Rows from block 5, named by matrix and row number. Rows with one number belong to one channel. Each number is 128 + 32 x the weight over its row's rms, rounded and kept within 0 to 255. All counts start at 0. After the name is the row's rms in percent of the matrix's.
# convs0: first 3x3 conv (model.enc.1.2.convs.0.weight, 128x128x3x3), inputs 60-74, a 3x3 kernel for each
# convs1: second 3x3 conv (model.enc.1.2.convs.1.weight, 128x128x3x3, transposed), outputs 60-74, a 3x3 kernel for each
convs0.84 094 [209 139 117 130  89 147 161 117 116 136 121 154 134 101  98 163 140  94  81 107 108  72 135 208 117 147  79 157 121 122  76 111 136 126  95  92 131 148 145  92  90 131 104 151 110 119 144 143  57  86 122 120 114 107 141 113 125 123 105 149 147 128 126 178  97 176 144 208 186 100 118 160 132 139 149 105 138 168 112 119 132 156 194 146 209 155 131  93 102  91 151 136 101  60  62 100 101  73 128  86 137 117 137 131 141  72  76 124 154  75 103 144  87  85 101 119 116 135 149 135 209 127 112  99 134 147 186 130 158 131 138 144 123  81 162]
convs1.84 104 [117 142  81 130 132 140  88 129 135 130 132 181 104 105 197 113 109 177 139 163 170  93 155 255 104 136 130 113 123  90  74 130  74  85 121 157 145 101 150  97 112 147 117  77 167 160 135 132 134 149 147 127 154 111  99 108 150  94 159  94 137  60 138 119 126  78 147 147  46 120 147  76 144 126 102  83 119 170 124 121 128 125  91  85 105 128  52 178  94  95  94 125 151  91 168  69  98 128 137 127 129 116 107  85 118 105 176 156 128 167 192 192 157 144 184 141 110 185 137 149 133 126 112 115 116 106 104 144 110 173 160 157 100 153 147]
convs0.85 096 [125  96 171 118  68 137 112  85 134 151 117 162 143 119 120 108 160 135 131 115 113  73 106 138  81  81 118 112 155 149  33 140 138  83 106  86 117 125 146 130 157 143 119  92 153 133 110  86  93  71  69 154 186 163 135 129 156 113  72  96 170 138 141 168 127 111 149 141  86  94 120  62 133 138 163 124 146 123 139 131 102 123 113 122  78 167 113  68 144  93 174 105 153 136 126 172  94  88  99 107 205 142  98 174 130  85 227 125 139 111 102  89  48  87 124  85 110  97 182  79  91 121 106 156 141 221 139 114 177  97  53 202 127 100  59]
convs1.85 105 [ 87 104 166  77  93 119 106 166 151 117 130 146 110 138 122 147 141 149 197 146 162 113 170 165 125 139 122 171 131 183 103 101 164 139 191 126 138 170 128  56   2 121 154 138 173  98  67 143 139 176 161 168 109 120 131 125  70  89 148 138  75 131  70 161 118 155 153  97 106 129 133 146 125 120 141 112 172 137 150 163 139 154  97 145 146 172 150 139 149 135 173 157 110 174  80 113 170 121 138 144 145 113 103 178 113  80 139 153 116 132  89 108 189 107 144 131 142 117 112 147 112 150  92  96  66 161 211 128  95  76 144 152 122  60 192]
convs0.86 093 [127 115 136 136 151 164 177  74 138 115 131 147 133 135 127 102 159 150 143 161 104 131 164 108  90 162 132 121 120  92  70 215 159  56  98  98 155 100 147 146 101 156 125 132  85 193 113 121 195  61 102 191 168 118 145 130 163 183  87 168 128 144 142 126 136 131 131 120 146 111 126 116 166 116 190 151 114 192 128 139 170 189 146 180 111  86 125 150 119 149 122 120 147 152 113 114 130 137 108 134 137 110 105 129 130 142 131 146 134 131 159 162 169 133 155 162 117  52 145 163 108 194  83  96 160 117 134 114 161 157  91  92 132 100 154]
convs1.86 094 [131 111  82 159 152 120 134 135  85 162  86 133 113 132 136 135 154 152 118 124 169 119 128 124 133 118 127 117 105 121 141  63 134 129  81 109 199  84  92 135 114 103 120 190 100  99 143 204 131 120 147 157 179 163 131  95 128 107 129 107 131 147 104 133 106 139  95  97 136 110  75 121 108 101 121  99  94  54  84 127 128 119 161 140 187 168 136 135 141 119  92  99 126  70 103 171 116 125 112 134 208 105 109 182 148 120  93 173 119  93 158 162 117 148 103 116 181 123 123  89 134  62 102 196  62 152 139 174  96 163 113 138  97 151 163]
convs0.87 094 [126 159  91 110 133 105  71 118 147 114 177  96 115 156 149 202 166 158 135 159 102 142 129 110  86 124 201  60 160 110 112 119  93  83  64 126 160 117  89 142 133 123 115 128 105 128  72 111 109  75 133 105  73 123 119  81 170 173 157 132 101 169 190 160 106 101 113 139 190 147 128 157  96  94 139  80  79 136  91 118 141 172 172  82 130  97 112 116  82 107 143 132 157 170 121 145 188 136  54 179 128  78 129 118 125 102 107 111 101  96 111 198 183  62  94 132 109 128 102 186 149 136 197 175 118 134 150 110  94 215 125 122 117  82 161]
convs1.87 088 [128 148 107 162 161 113 204 106 116 100  90  97  57 162 161 129 126 136 109 149 100 156 115 135 151  83  80  89 160 138 115 135 107  71 105 201  81 139 176 141 173 177 191 161 124 139 189 154 138 184 106 137 151  99 108 164 148 151  84 139  88 137 135 108  99 101  92  85 143 152 182 129 147 124 113 121 153 190 121 115 150 137 172 164 113 162 148 148 112 117 164 155 138 133  94 108 108 143  96 161 130 100 147 190 121 181 143 113 149 131 117 152 126 119 125 150 123 104 109 154 128 161 114 138 128 146  64 129 129 134  76  96 149 128  82]
convs0.88 096 [133 174  98 141 122 129  85 218 173 148 123 133 132 196 166 137 114 184  72 123 169  81 114 107 103 110  92 161 117 126 194 156 130 165 125 122 142 120 172 157 168 186 115 115 155  82  85 118 131 122  88 130  79  98 132 123 105 110 112  96  94  95  94 102 142 150 114 127 121 134 121 109 108 141 150 151  76 188 191  47 156  74  88 164  89  79 102 159 142 115 142 182  87  95 175 135  56 114 158  94 136 106 157  87  75  85 137  50 106 135 140 111 157  76 102  90 135  84 163  99 149 108 112 146 109 121 163 166 143 134 135 149  97 119 107]
convs1.88 107 [134 139 113 181 124 103 145 129 162 115 112 162 162 137  96 122 153 102  96 134 142 128  84 110 140 128 139 124 148  96 104 122  86 157  64  89 155  82 160 150 107 136 121 155 127  90 108 106 156  73 118 124  90  88  79  98 142 135  81 134 115 132 140 124 145 113 128 141  83 129 129 126 192 117  70 117 107  84 183 107 106  68 121  91  99  46 131 126 101 152 144 146 164 189 153 122 144 122 110 147  69 141 149 164 114 147 164 127 117 142 147 179 102 133 159 163 149 125 125  80 134 171 111 171 126  94 105  91 137  95 106 124  84  78 110]
convs0.89 101 [130 146  96 141 104 111 141 102 135  84 131 119 125 122 109 111 107 134 107 114 183 168 138 119  72 113 151 157 223 143 157  66 161 163 101 182 146 127 154 151 117 207 162 125 135 132 166 149 181 170 145 166 132 206 127 118  66 105 148 113 188 207 104 106 147 101  98 162 117  98 155  71 127 113 154 131 149 144 147 124 143  91 135 133 123 175 110 169 111 122 107 125 159 158 128  88 100 141 153 153 152 105 143 106 133 148 174  97  90  84  80 137 134  77 117  83  74 140 181 123 128 115 161 130 123 103 130 120 153 203  96 116 151 134 155]
convs1.89 095 [110 116 141 153 136 153 100 121 122 130 116  95 120 148  90 122 101 141 152 131 151  84  84 107 136 163 101 122 141 179 100 113 155 145 107 100 100 163 152  75  88 132 165 137 178 125 158 162 197 152 140 109 167 157 105 133 148 115 151 128 103  83 154 115 123 142 177 147 158 109 114  94 135 147 121  69 136 148  78  68  36 143 100  72  78  85  58 124 114 156 143 131 135 104 134 142 103 143 136 112 120 150 144  95 131 180 187 130 137 125 144 159 128 117 130 149 111 179  85 169 128 201 116 120 119 150 131 156 142 151 191 103 121 126 135]
convs0.90 095 [150 123 109 147  70 128 143 147 124  99 104 126 107 134 132  87 148 109 134 103 115 154 150  84  83 160 149  93  96 166 173 166 112 146 176 170  91 170  53  72 113  83 101  92 129 123  96 103 128  83 124 199 131 154 147 128  99 107 106 140 116 117 127 116 152 142 116 155 151 154 107 104 115 141  68 114 121  98 105 160 107 101 199 177 103 141  93  94 181 145 197  63 101 133 111 161 184  84  92 151 140 111 134 122  42 160 163 132 153 106  83 162 147  97 113 124 164  73 118 168 166 168 182 174 132 113 143 136 111 148 178 155 169 146 169]
convs1.90 094 [191 131  85 145 185  90 129 178 159 117 140 124 123 152 118 175 143 166  82 133 144 197 118 100 104 138 134 101  64  53  77  93  61 153 117 156  88  61 133 212 112  93 167  72 103 146 149 135 182 212 160 132 160 130 133 120 147 140 124 122 154 134 124 134 137 146 157 118 126 139 155 117 202 199 205 185 210 139 190 172 160 161 169 163 135 173 157 159 149 178 169  88  55 116 152 121 146 145  98 158  82  71 185 103 109 148  79 128 137 114 113 189 139  73 169 101 128 129 142 101 127  97 145 111 122 159 158 141  82 165  90 107 114 122 137]
convs0.91 109 [113 166 135 145 178 182 140 219 129 132 141 150 128 119 153 104 130 141 118 142 169 134 132  78  90 135  74 125  83 102 123 135 130 184 119 156 132 126 156 151 114 105 145 147 127 136 108 103 150 157 149 150 111 126 159  70 114  77 131 146  58 205 129 113 148 102 146 124 118 136  85 163 113 132  85 156 109 129 101 139 138 171 113 132 137  96  88  41  78 141 178 137  73 115  98 119  71 167 107 121 131  97 116 143 143 195  82 124 139  95 129 109  90 161 115 113 107 113 185 193 163 140 165 125 139 113 158 167 185 123 200 123 183 111 139]
convs1.91 099 [131 117 129 110 130 132 161 138 147 100  81 109 105 121 121 101  93  88 170 117 118  97 101 117 102 147 133 133 139 244 105 255 229 236 224  69 132  87 100 123 151 115 146 159 132 142  97 128 141 128  77  85  99 128 119  80 103 101 216 129 179 145 116 109 145  76 140 134 128 131 161 179 150 150 108 134 168 120  87  96 183 122 179 198 143 201 113 157 182 116 155 113  80 114 120 126 105 118  94 148 103 128 106 144 101 172  76 103  82 188 160 119 146 138 135 153 117 147 144 195 115 252 136 156  85 121 174 144 106 138 131 113 142  92 131]
convs0.92 097 [145 171 127 125 171 178 105  83  70 140 119 129 150 159 201  94 122 114 134  88 112 158 108  99 148 128 170 121 114 135 120 137 140 176 122 143 118 113 161 157 171 159 105 112 118 185 109 128 160 193 136 159  99  95 109  92 134 132 211 123 152 166 146  76  88  86  80 118 137 127 161 150 127 108 164 133 132 162 115 149  95  95  83 124 142 183 169 116 129 159 117 142 120  89  88 146 217 198 138 168 116 137 143 169 170 140  65 128 120 127 111  65 114  83  80 111  37 117 103 137 135 150 137 153 148 144 126 159 114 165 168 151 116  99 103]
convs1.92 107 [ 87 124 133 181 127 115 144 110 128 123 145 139 172 179 141 139 124 135 160 200 226 168  83 101 133 148 134 141 115  83 131 120 176  48 100 161 125 105 124 119 125 124 151 122 113 144 105 103 160 179 157 106 113 133 141 117 119 160 204 181 124 136 146 146 153  83 122  99 119 145 147 151 115  97 127 104  83 117 144  95 151  95 106 107  47  60  72 143 142 147 147 111  99 133 168 177 112 149 145 103  85 160 184 165 108 108 124  97 161 141 117  83 116 175 102 124 112  70 108 133 107  78 132 136 123 105 176 141 126  80  48  94 125 127 128]
convs0.93 090 [ 70  92 136  80 112 167 124 110 127  82 108 152  90  97  89 120 189 141 156 186 155 141 187 192 132 119 163 175 105 121 209 129 144 111  98  96 133 126 142 148 144 156 115 116 149 151  86  98  76 156 156  90 114 161 125 160  92 134 177 109 116 200  98  94  89 136 102 127 131 118 111  69  80 130 102  79 103 146 140  86 137 109 111 103 104 136 152  72 129 104 150 145 113 162 191 146  69 169 100 108 148 167  94 190 181 157 123  56 122  80 107  72  76  75  91  85 106  89 144 107  91 101  48 100 137  79 176 178 162  82 124 126  53  85  95]
convs1.93 082 [158 149 147  94 123 194  52 108 139 138 115 120 174 176 128 110 157 130  64 143 127 104  76 179 185 109 119 118 117  96 123 130  25 114  97  75 141 155 132 142 129 148  95 118 115  61 114 151  58 162 166 164 170 135 153 132 108 115 131 173 161 119 154 225 150 120 155 142 143 125 128 118  73 147 132 121 106 118 115 113 128 131 145 166  79 112 119 121 132 148 152 109 123  95  64 171 193 140 186 133 181 116 147 151 222  94 171 161 158 134 107 155 145 142 133 167 130 134 163 102  97  65 148 143  95 187 159 169 209 107 161 176  88  88 171]
convs0.94 092 [142 118  98 125 117 129  91 166 137 165 111 149 157 150 148 156 140  82 132 153  80 122 103  65 139 116  76 149 128 213 177 177 144 153 206 210 151 102  43 172  90 118 164 104  86 133 110  61 123 109  67 146 103 118 128 216  79 103 133 111 109 179  92 156 165 103 128 199 115 148 129 100 121 125 135 185 157 155 154 135 112 204 196 160 148  65 116 150 104 125 140 127 114  74 159  94 156 124 139  83 125 119  84 122 135  87 117 115 112  69 139  92  76 106 104 125  70 123 193 131 149  99  93 129 160 159 118 126 109  92  83  93 125 163 150]
convs1.94 102 [ 23 176 163  84 136 136 110  92 164 155 113  59 131 137  73 128 143  93 115 140 139 129 146  61  88 127 106 104  42 141  96 126 131 113  83 121 135 109 104  83  66  55 137 158 102 110 114 132 117  82 123 124 102  91 151 114 124 138 130 186 136  77  84 164  96 153 151 118 103 128 194 124  97 164 155  85 135 135 113 140 120  73  76 112 127 116 146  94  65 128 152 153 134 116 136 161 145 135 176 128 137 134 128 148 119 161 121  89 197 159 141 147 145 124 149  98 118 114 118  98  54  74  55 102  74 136 130 110 101 122  83  61 122 138 109]
convs0.95 093 [166  93 133 113  79 124 123 139 138 158 142 118  88 155 176 106 103 107 126 133 123 165 132 184 112 154 114 145 177 104 156 113  66 146  86 177 151 161 154 112 126 170 135 163 134  96 201 158 119 161 155 107  86 127 108 161 141 142  78  63 103 101 107 164 128 111 176 144 131 153 130 155 108 167 148 141  95 124  88  91  79 170 152 130 146  87 121 135 130 122 191 164 148 161 197 153 135 106 124 110  86 133 119 101 147 145  94 113 128 127 119 110  94 125 110  93  98 127 147 117 116 136 100 114 130 116  81  98  57 165 118  65 154 127  98]
convs1.95 087 [201 195 211 130 194  82 109 180  79 124  75  96 165 162 131 141  85  75 164 121 100 150 127  94 174 143 131  67 155  47 128 158 157 167  87 118 126 105 131 120 166 140 139 126 165 101 130 113 106  79 101  79  84 153 146 194 141 188 144  70  97 131 119  96 113 100  88  82 130 144 133 147 121 135 124  66 117  92 110 110 140 118  86 105 101 145 129 149 135 129 149 153 123 132 141 130 122 152 165 106  99 144 114 145 144 123 134 101 128 124 129 114 167 184 104 137 130 120 109  83 125 105 138  90 163 178 134 130 116 109  35 148 130 114 181]