Rows from block 6 of a small image super-resolution model, named by matrix and row number. Rows with one number belong to one channel. Each number is 128 + 24 x the weight over its row's rms, rounded and kept within 0 to 255. All counts start at 0. Numbers have three digits each.
After each channel's rows are labels from the 100 images, of 14848, where the channel reaches its highest value: "responds to" is what is common among them. Only what is clearly more common there than usual is listed. The data: photos of plants, animals and fungi (iNaturalist).
# convs0: first 3x3 conv (model.mid.0.convs.0.weight, 256x256x3x3, each kernel summed), inputs 0-255
# convs1: second 3x3 conv (model.mid.0.convs.1.weight, 256x256x3x3, transposed, each kernel summed), outputs 0-255

convs0.196:129007120099112085125116135113086116103151137126115142142134143140099107131093121090129138127127132107137152099126124123131121176133102106085158111114089140142068093102122133133130110079125104142165152139131156163090111142151152135176145127106157139113090128113117134095148114155116158086108148137116097113122141168105141086124147156111129144162133111144112138104084096136180116142118126141126091160155150106147132195152091128079151121154119131144157182165153114140166148145137129118151089114159123110133111135130135063116103152111162097131125132143141120158157131128121083152128114109100136122136124128140139125135145109132155137081082110158119110124138096132138125090138151146163095125126123118120092130109081137130120165135106137137129134122145089125156112120138157
convs1.196:136194122141166132118168123141148118143134100162145105102148120102123136116095093153133104154116154122155105137148174144152144106136099148134133154148133109080152166149140088101166142122123131120130100102130088116162138131075111145100173089146130160153121102135133139165128145095167090122142103119128143129142136124109130142124131120153124100075105137102108088099125123111105151118137142133130132106126155163098112096142132170110127127136126140081123104103113163105134101118089127158090150141103120131148100110133144172140146110115154137123127165137125145048142096150107159113091094116124141136139108056168142128133108104123122141174148155096119151125160135157156165147113100149168161119143128138092135144133141114128150094108185157089139135147122142156086188114101127
responds to: class Aves

convs0.248:136107137106092124143115138100156122099127100119168109110131145130129138118143116124120133109114097122144136115170110140102143133172110144122124230136142117117102099106128106105125117158095086130180178139117112102094113152160135111140143108132115097131117094109121116115131113173088164147158126133110162093138157118129176143095126125182138150142138135107108149123073100118115147132128144111081119160145156096133157149143110115068146130114137092159144134109121119091151128126106112137087199065103112108112119127143143169116174113166143124114169155108087113109130116124137139143107116135133160109154093132129141167066099112124118118158120133109140152091105130115125103162095159098159113142106122145164130152144131138128137177129117148119091126124107159137144161106118159
convs1.248:134139100162178145140134109122099145101129108105187158134118136093109127117142141121161090130158122126115131124105089141159081093125138108076141127130090126115060110127162154147127124111164093115084151125141144136127082134104104124132127108135132162178120146138150181102124098132143137209150122125130135040154111129087136124145116106108104125164137128158112100132103153118151109131152096125097119088106116136117088100124142151143104110131115186139113120094124134164101098147129114093123179161164110135163101131132113096101142126118087135141088093156138127142142147123104122130101132113111113096141105126148107165118131121114147132130157134089182170103125171145128108153152132141130093142111140093142125107138140121138130103108080097102122130109149160136129098120125107
responds to: class Aves

convs0.242:150091150151123111148158153128097126134148148125154147058151144167116127108154073115124097180135152106161171152123123113117119150116123137162148120130102132137146080190100094117140104087101091160126120101113160162137120127141102117156154107112119111135109139148125144115126102131120121144106123095127118111132129106135147157203117130116094151080121125138118103116102111135114108124145146123098193128114114137142090122141091083146104164119146121066130143122124105111118149134142110055141155150094095109150131193128108092070155130144162089112155111142127135163108123159112121130151115128119107109152141139133129157113103143131130140110140129109112147116187117119123137142100186110110179110091132164114145115104137130102106132112111137112123138121156125092178126118140117
convs1.242:112077111131175131104115112133130102182153129097068116159122111132122152101083114124175133177098131161138114141176106108093127095112113114134144127128140113106134130159136127148136140116168133118090140137147100142095148127137141139145130139145146136153130179131121078164191182140124108163136107123134078108135107159119115107098100130109155114146144143161123144148110180114148155115138097132178123121136136194150108160146163120168130142139135106168161133105186120162131103155087132178134120133134134154150161090143148122152135145132093115118134137114129106122170125160127100152123142129111148161155119118104144101084140163129144117144094079136100113134115116107099130170141108098111105102144133108173091115164107113152158120128163133115140114139103167103139126114143120
responds to: order Passeriformes

convs0.203:121117119162080103117141165118117148130125132138155131148098107136128106094159099100131127126099139122135195134122126121114150104143165140102146146095133103094100094082158117105129159100131070091144200123126135110126162120148148143126087138116127134152111125109117153109114091133141127072086118123144103137160116080114102129119105163104082107130118154105125151126154126137139144106134117149120119122131144063152102146154131093080146146123125133113102116129146124122185140147127148112083104119122166126137128092109157149124143140106146161111128134170121111132126158157100158102114126166127090127122121094106129095148126108149105161133124130099138159153126144129127121154086132124162127095142105100163150095110141128096103166161122104079090130190118178187101123134144168
convs1.203:116152126111156132157151078133145149103115137119111138097141144150117124136111126101115104153123128116154118123170153124124104097107081140124126154130145137135096168086121137158151125149072170150109143097134125102155091124060097109116169133104133109089158086134083114116107150155132105164133152122108105131098127145113145118116141115159149119127152131159110144110136142098106147125127154137063130123110130178108143102122124179087086137128135118154170139113108090105113126129152102170104102134129131126160116103107073104086119074156106132103134145116118123133156128130120109151103118115099153109149109130175131160097126149125164104140124127153036094086152151115146125106158109123194129119146140140145118120154130136132142143113112139131146116114111063084111129152130112
responds to: order Passeriformes

convs0.104:115128169130114157112113117118084110146134118114136132099122122125147110136184156113103159123139108142173112086106098148127163117118146087141150086130138097154097114125108139131083139107105098146162206154096138142178108111136159176134143098172131141180107106133102126127131156129112139136099164142143142121132104112093109152103166120120124160167163143107126116118164092140156143119146113141107142134111161106108093123105130129133055172146126105100130143132153166168153110115122138145115117138138132129081134143126131120105101120126125090150130133167077118130140134124127074111135103117116158150122074146137091108155124114117171116143100108132120115134142172103127098134116149184116119108069159141169135120156164137127123154128093126152173107132109094149129075130117119
convs1.104:142126142160132093121142155107136169127116104130106135140131150142124124122129093108129115111137185120131125167088137145165107149136146162138146126151100125101141157114141110104128137155135166118095087059163162156125148142131027113142115142139129107115140141144119154093103087097143100148121171090105129125152120142151145114134110160121150129082119086145141101123118159134127123131099161163125118082126101114093155180136129117125164108075140120127126115115106120096122145142108133141146151130123136111135175097142113122152141153129151102134126165115166120142103121127175132135122140129167115111117098174121186137104113054165122142137147155107135149135155083153181119140122128076151141144126102109168152132139114138114108100122137139104154135122166179096126177127129124
responds to: class Aves

convs0.39:135132140143157113146116145078118144164120134129107147125146142141087139111149136146094119175116143094151145084085136141137163141153094101131140153144121123154110142127134144119127127170110146175108144116090141103107091142124129140114107129123158143134161080125133106095154124107145170041117122139099078140098097066116176143137111096096106161126143127141117116097103123127131117106119117100096091161174163144157151156132095115063138177115153129137132099094131137136168121100149135139120136095111138144133114124110121150119126109105109130130130153103114113121104096138126123113114104144091136122117141115155076147137133087172126072131128142123146134073192131144130139137142138148096145108088098109105115120124096122146087117084092096144135089148101141151170135103131122
convs1.39:166129112123075138103116108128114128121149100170090128127111084118155143147134097116155108124143114122089145137145155150140115087110160132096125088129148108158164100156130135155121113104121117141147102117139132131129143140140107140125127143116100136140139150172131255110100131130128094068139118128136157125137163168147142143148118178140146103150104163138147150114166145120117115149151128134113097148072144144108104119167110096118139128106117100099120147166117128158154148134151124174113119195127148120095137120113121135141096101137114139107156160173094149147136143114135128122118176157139102190110079119123126108121135173147147157108147170106129146123107141110137115144144120144137142168122140132141139157148121138157166131122130160100097150143169144110112134158083130
responds to: phylum Tracheophyta; kingdom Plantae

convs0.167:168129135133120129107102144102132115129136121134130117149134070177109138143097125122119120113098129128119119115146182142131173123113113109146115078151153122115143110118127136129118156127121136113153100093125142147152124112150147099135150137121179115109133114130115146137152156112139136091142145135128251075169168150104129165114116122137156157106090109095098149157118112143126120097136148122111073104134078108097131112117127113152120131117133126135158152148123156118128150120122111108113208109114121112088093130119108093140124105124125138137158111108045137125115128214143125134141158153157141113124138139153156142124136083164154107125101119141159151129094155108141148137151121101136123118159118119169146127155127126112158098109103126131102114183120123076132155151130115
convs1.167:143132150134110182119091147159159138098141133105127141095133194121139086125137112120140131115121149149135109146131149139140184131135114143117137091105103122140103095088088123119111114069091109154113106123097099103147128111113141117142123129147132106113100133143123088131081158114108096141092138139121166080115129130137120101137137110100128122113047095109132120111127105114161141123131110125123126133106144120128165121135132077160138141096123136136148129138125120106134152120122145126143217153125152144135128132124126169081155123137142111114121144137077153145137139143175124112105160154141199127164158171109152133138128165156133114162121111078165110115162112132104103143131153112106120143205155155147142114128140092146116124115089134095082112152110101117085158106102113
responds to: class Aves

convs0.72:142143122126146109123097083125139142080124189163124091141122203120135100145104092108114138123108154132110130118157119116154123133149164153158125170152093149200131160141104139156147127127144116146099166134120132130163126112122162137097151116115096142060115112086113159124142130117178137078146104175109101174138126119134168164135135152115138131098082143121133138116110107116139185117127105085127076123120151116115111113129134101141099124141118092124104126109084116121108097147164129126100122108126130103091146151120115088155113128125114144163118128083151126119124140123109133131153123161111102136143142104114174105075145093100122107141141155122117092087162106119115160141175085114111119125087120140107067130137148122110150146101114120118129120097134114136119082136100148
convs1.72:116123114105128120125115157121120079140158088123136130073144208105114152130140121127105107122112136129137115109171120146184107090129123103152149157129135177141135113098142112125116126141116108116119197122062120136128171113127127131159148148150148108151176151154142128126100221117155123130109137133112141116127143142130139167127163153158145155140123170109129184122196075133078120156142084129105156122121139122141140111141129091176121134083140114132123096130141117125107148109140122127116158116108118148122154129125073112127133132113090147151115115149081158133111118191114136129131085108130113079117112140097120136138117120129156113133140112105172123124148107131107106110123101158111110117146147120167141123164151124145103171148130175135144137134155153146155134143150152
responds to: class Aves

convs0.252:127128202140101132141130084122097134148139092129142131142156149114117153160090110132144120149143142121113161141140097166160147151148149113198143110122109145097175125132133109105168096117121170084128155095111147102106098113182153100145116113113127121118103147146126136127125108106136151127140131126160098125104098114151119141149139154110106104102099122117089120118133102106114106123110143129136133097124134151127134142167159133133145109127132131114128107090123062110145139100161155154163125177135113133129118182136147154107131116131142138131121162103121166146146101190178145122108097102106075092093095106147076111173100119111120132101111139096127127159101132157138144106187151143177123106160140135123106136091134133121134152088129098181141148139167081117142129101141149
convs1.252:180142081146149136134127191147143106145118124157118130092095120155110091102155111117126143121145105087121129117075120113098124131142134164140145144138153126146106133180119146161147102135171133155152117130114104151110134137100084139099116127105133132116123138109100108125100142170106117147158148153089171177133132147142154144133123110131166154130158169134144118125086150123118151119145120112112097143118121096120114127126129158168117107121155132144137118116120141129115121154133100117144100130098135099120119090117104138146124136148085159125176096144173135152132135113123112144117140108154130141161155137091199143116130157138142145166153095191203147184130147133139129118131112112106146166134113148151101128129142119156125078157157155124165154152102221176135139134125131
responds to: class Aves

convs0.81:115118059072117142138120078156112189146156122149154148144138108119146106126148119139128150138114117163127129137114104130121150155128098107181135131102162128081111094140097086107140120090104097108126194141144151164155113154126114148143156130131111147136110144147132109115132144172091151143136153150135118110159143155138103144106099163129117148171127104158095141128131135140130135081092168135156145126146145142113124159128128142123118141108142156146105099126153144155151116100127143103144116120152092081087101114121101145106112142138104072128141113142102114119165141140170150151114078171173129141138065165124148137138164150123094141107094090079136119109135131126085130084128114127173118104107123108127120075138103106119104145133099135178148127143096117111114143142119088
convs1.81:161130106161144129131144211157136127129122124093119119150115176136140149118147080133147120124143139116148122168145145098115109145107136174117157156147092104174137128120136118137112186146163145094110126124152117143151146125126106128080120126139120125147125106142129170091097105133160130115084156119134125135116138132120121105129193097147131136122093127091151119126116170107124136147135180139115129126097111118124114190132135140142151149126123100128128121101098117134094141112145113142131131132145148152114140169122133132170127150103160136134164138139195134124140122155120117106113137148126152159118103134112143138062196128130159152157151150200186148134161122113150107147142179091108122142130130134148168130110126123122158126106141158102135140145132231148117141133117141
responds to: class Aves

convs0.61:104084110101111053104138084098111121105121122122120124133126083122114126118154133108121144115109148114135121160093132112110126116106135139126109105130115143117133108112121128128080106140156115134132113099151128083127121118144159110093095141117099139194148102124129085139114113098109141111123131132142114120115131114151120145125094120116136121122112107116118093112131199129089136133125098129109084143123147140143128129101101131157134085096109115136126158089127104110096130113147158162113116150133125152142140102126112128167159128116096088115159108118136137156146109128140095140120083141148160149140152107118131132123126113146132093112131126132146112122111098042127137112127135090104121149133138122108099127145141110105215088117148098094132147120156255122104099117139095
convs1.61:117139137143226180135144159140141154133148117137096132139124107106147124117114115136116130114118177150137117127122208108118229158152134117135162127131138112170108103141116137118167142137103160117113121137156117156123127145116117127156126154143145135169106142134119120136130141135114115124110109141116116101095106117134143120110092137132142127126081107114121134107097105146121120128131105135142179105155160104149131172144138128096155168133150119145141135130152164105126114132133173138139139124122152116139145129126122126154127142135171157131139210138124134150151155111127132136128135127092128148126107146100097117095132118137123155164126191153136132105123131217139144216132111108087134127139139130121145116127120097111198153135153143147145160118179111140139160145129149
responds to: order Odonata

convs0.48:148135123141153118121080147095106135150151118126148145098115108104107110120151134128147148158136185103122136163122122149139133141117110113161145131142115125126098126153158150120087106114113118136084131142137129125116135117160135147109114141097146125078148141152093048087145131104063128088116155120128129141124130092147147160140098138171099109131126139132125111125115102166116091133136139148094153103142111104152154115108095120130100145130139093084144097139121143142107118098103132166136145170161120136158101179128138139136166153123138141154112148146149152122139114166142158139099116143095090102099081128108094079089107149149121094138121132128119165171196147108146111147113102083111107139077121107065149115107110103085153115118124128177125086074125132116155113130105114
convs1.48:126096126153173148131130110138133129161109136124107127115179128087132125108139133157108137138123120151123110128122163116107103137116115141139146135122153120142124192182113125112105145147182105101116130109125141147133142155147133163137123146140133127146139121131126136149134140122171119179167120108129123076127086127114079127101135152114090125136113113142071165128090162110161169094120154130121112157144094186145109101199154146175110138126139070184141133122136126133191120106098168142133114123086134160125146102147129081152149134133097099107114131120138126156159151117190116116149160103126118121157146091121122144108124146129152130107082115125114133138056134155106139148136110093130124139125127126148107128137148095156118121070158126129133170173147087122132148085112126
responds to: order Passeriformes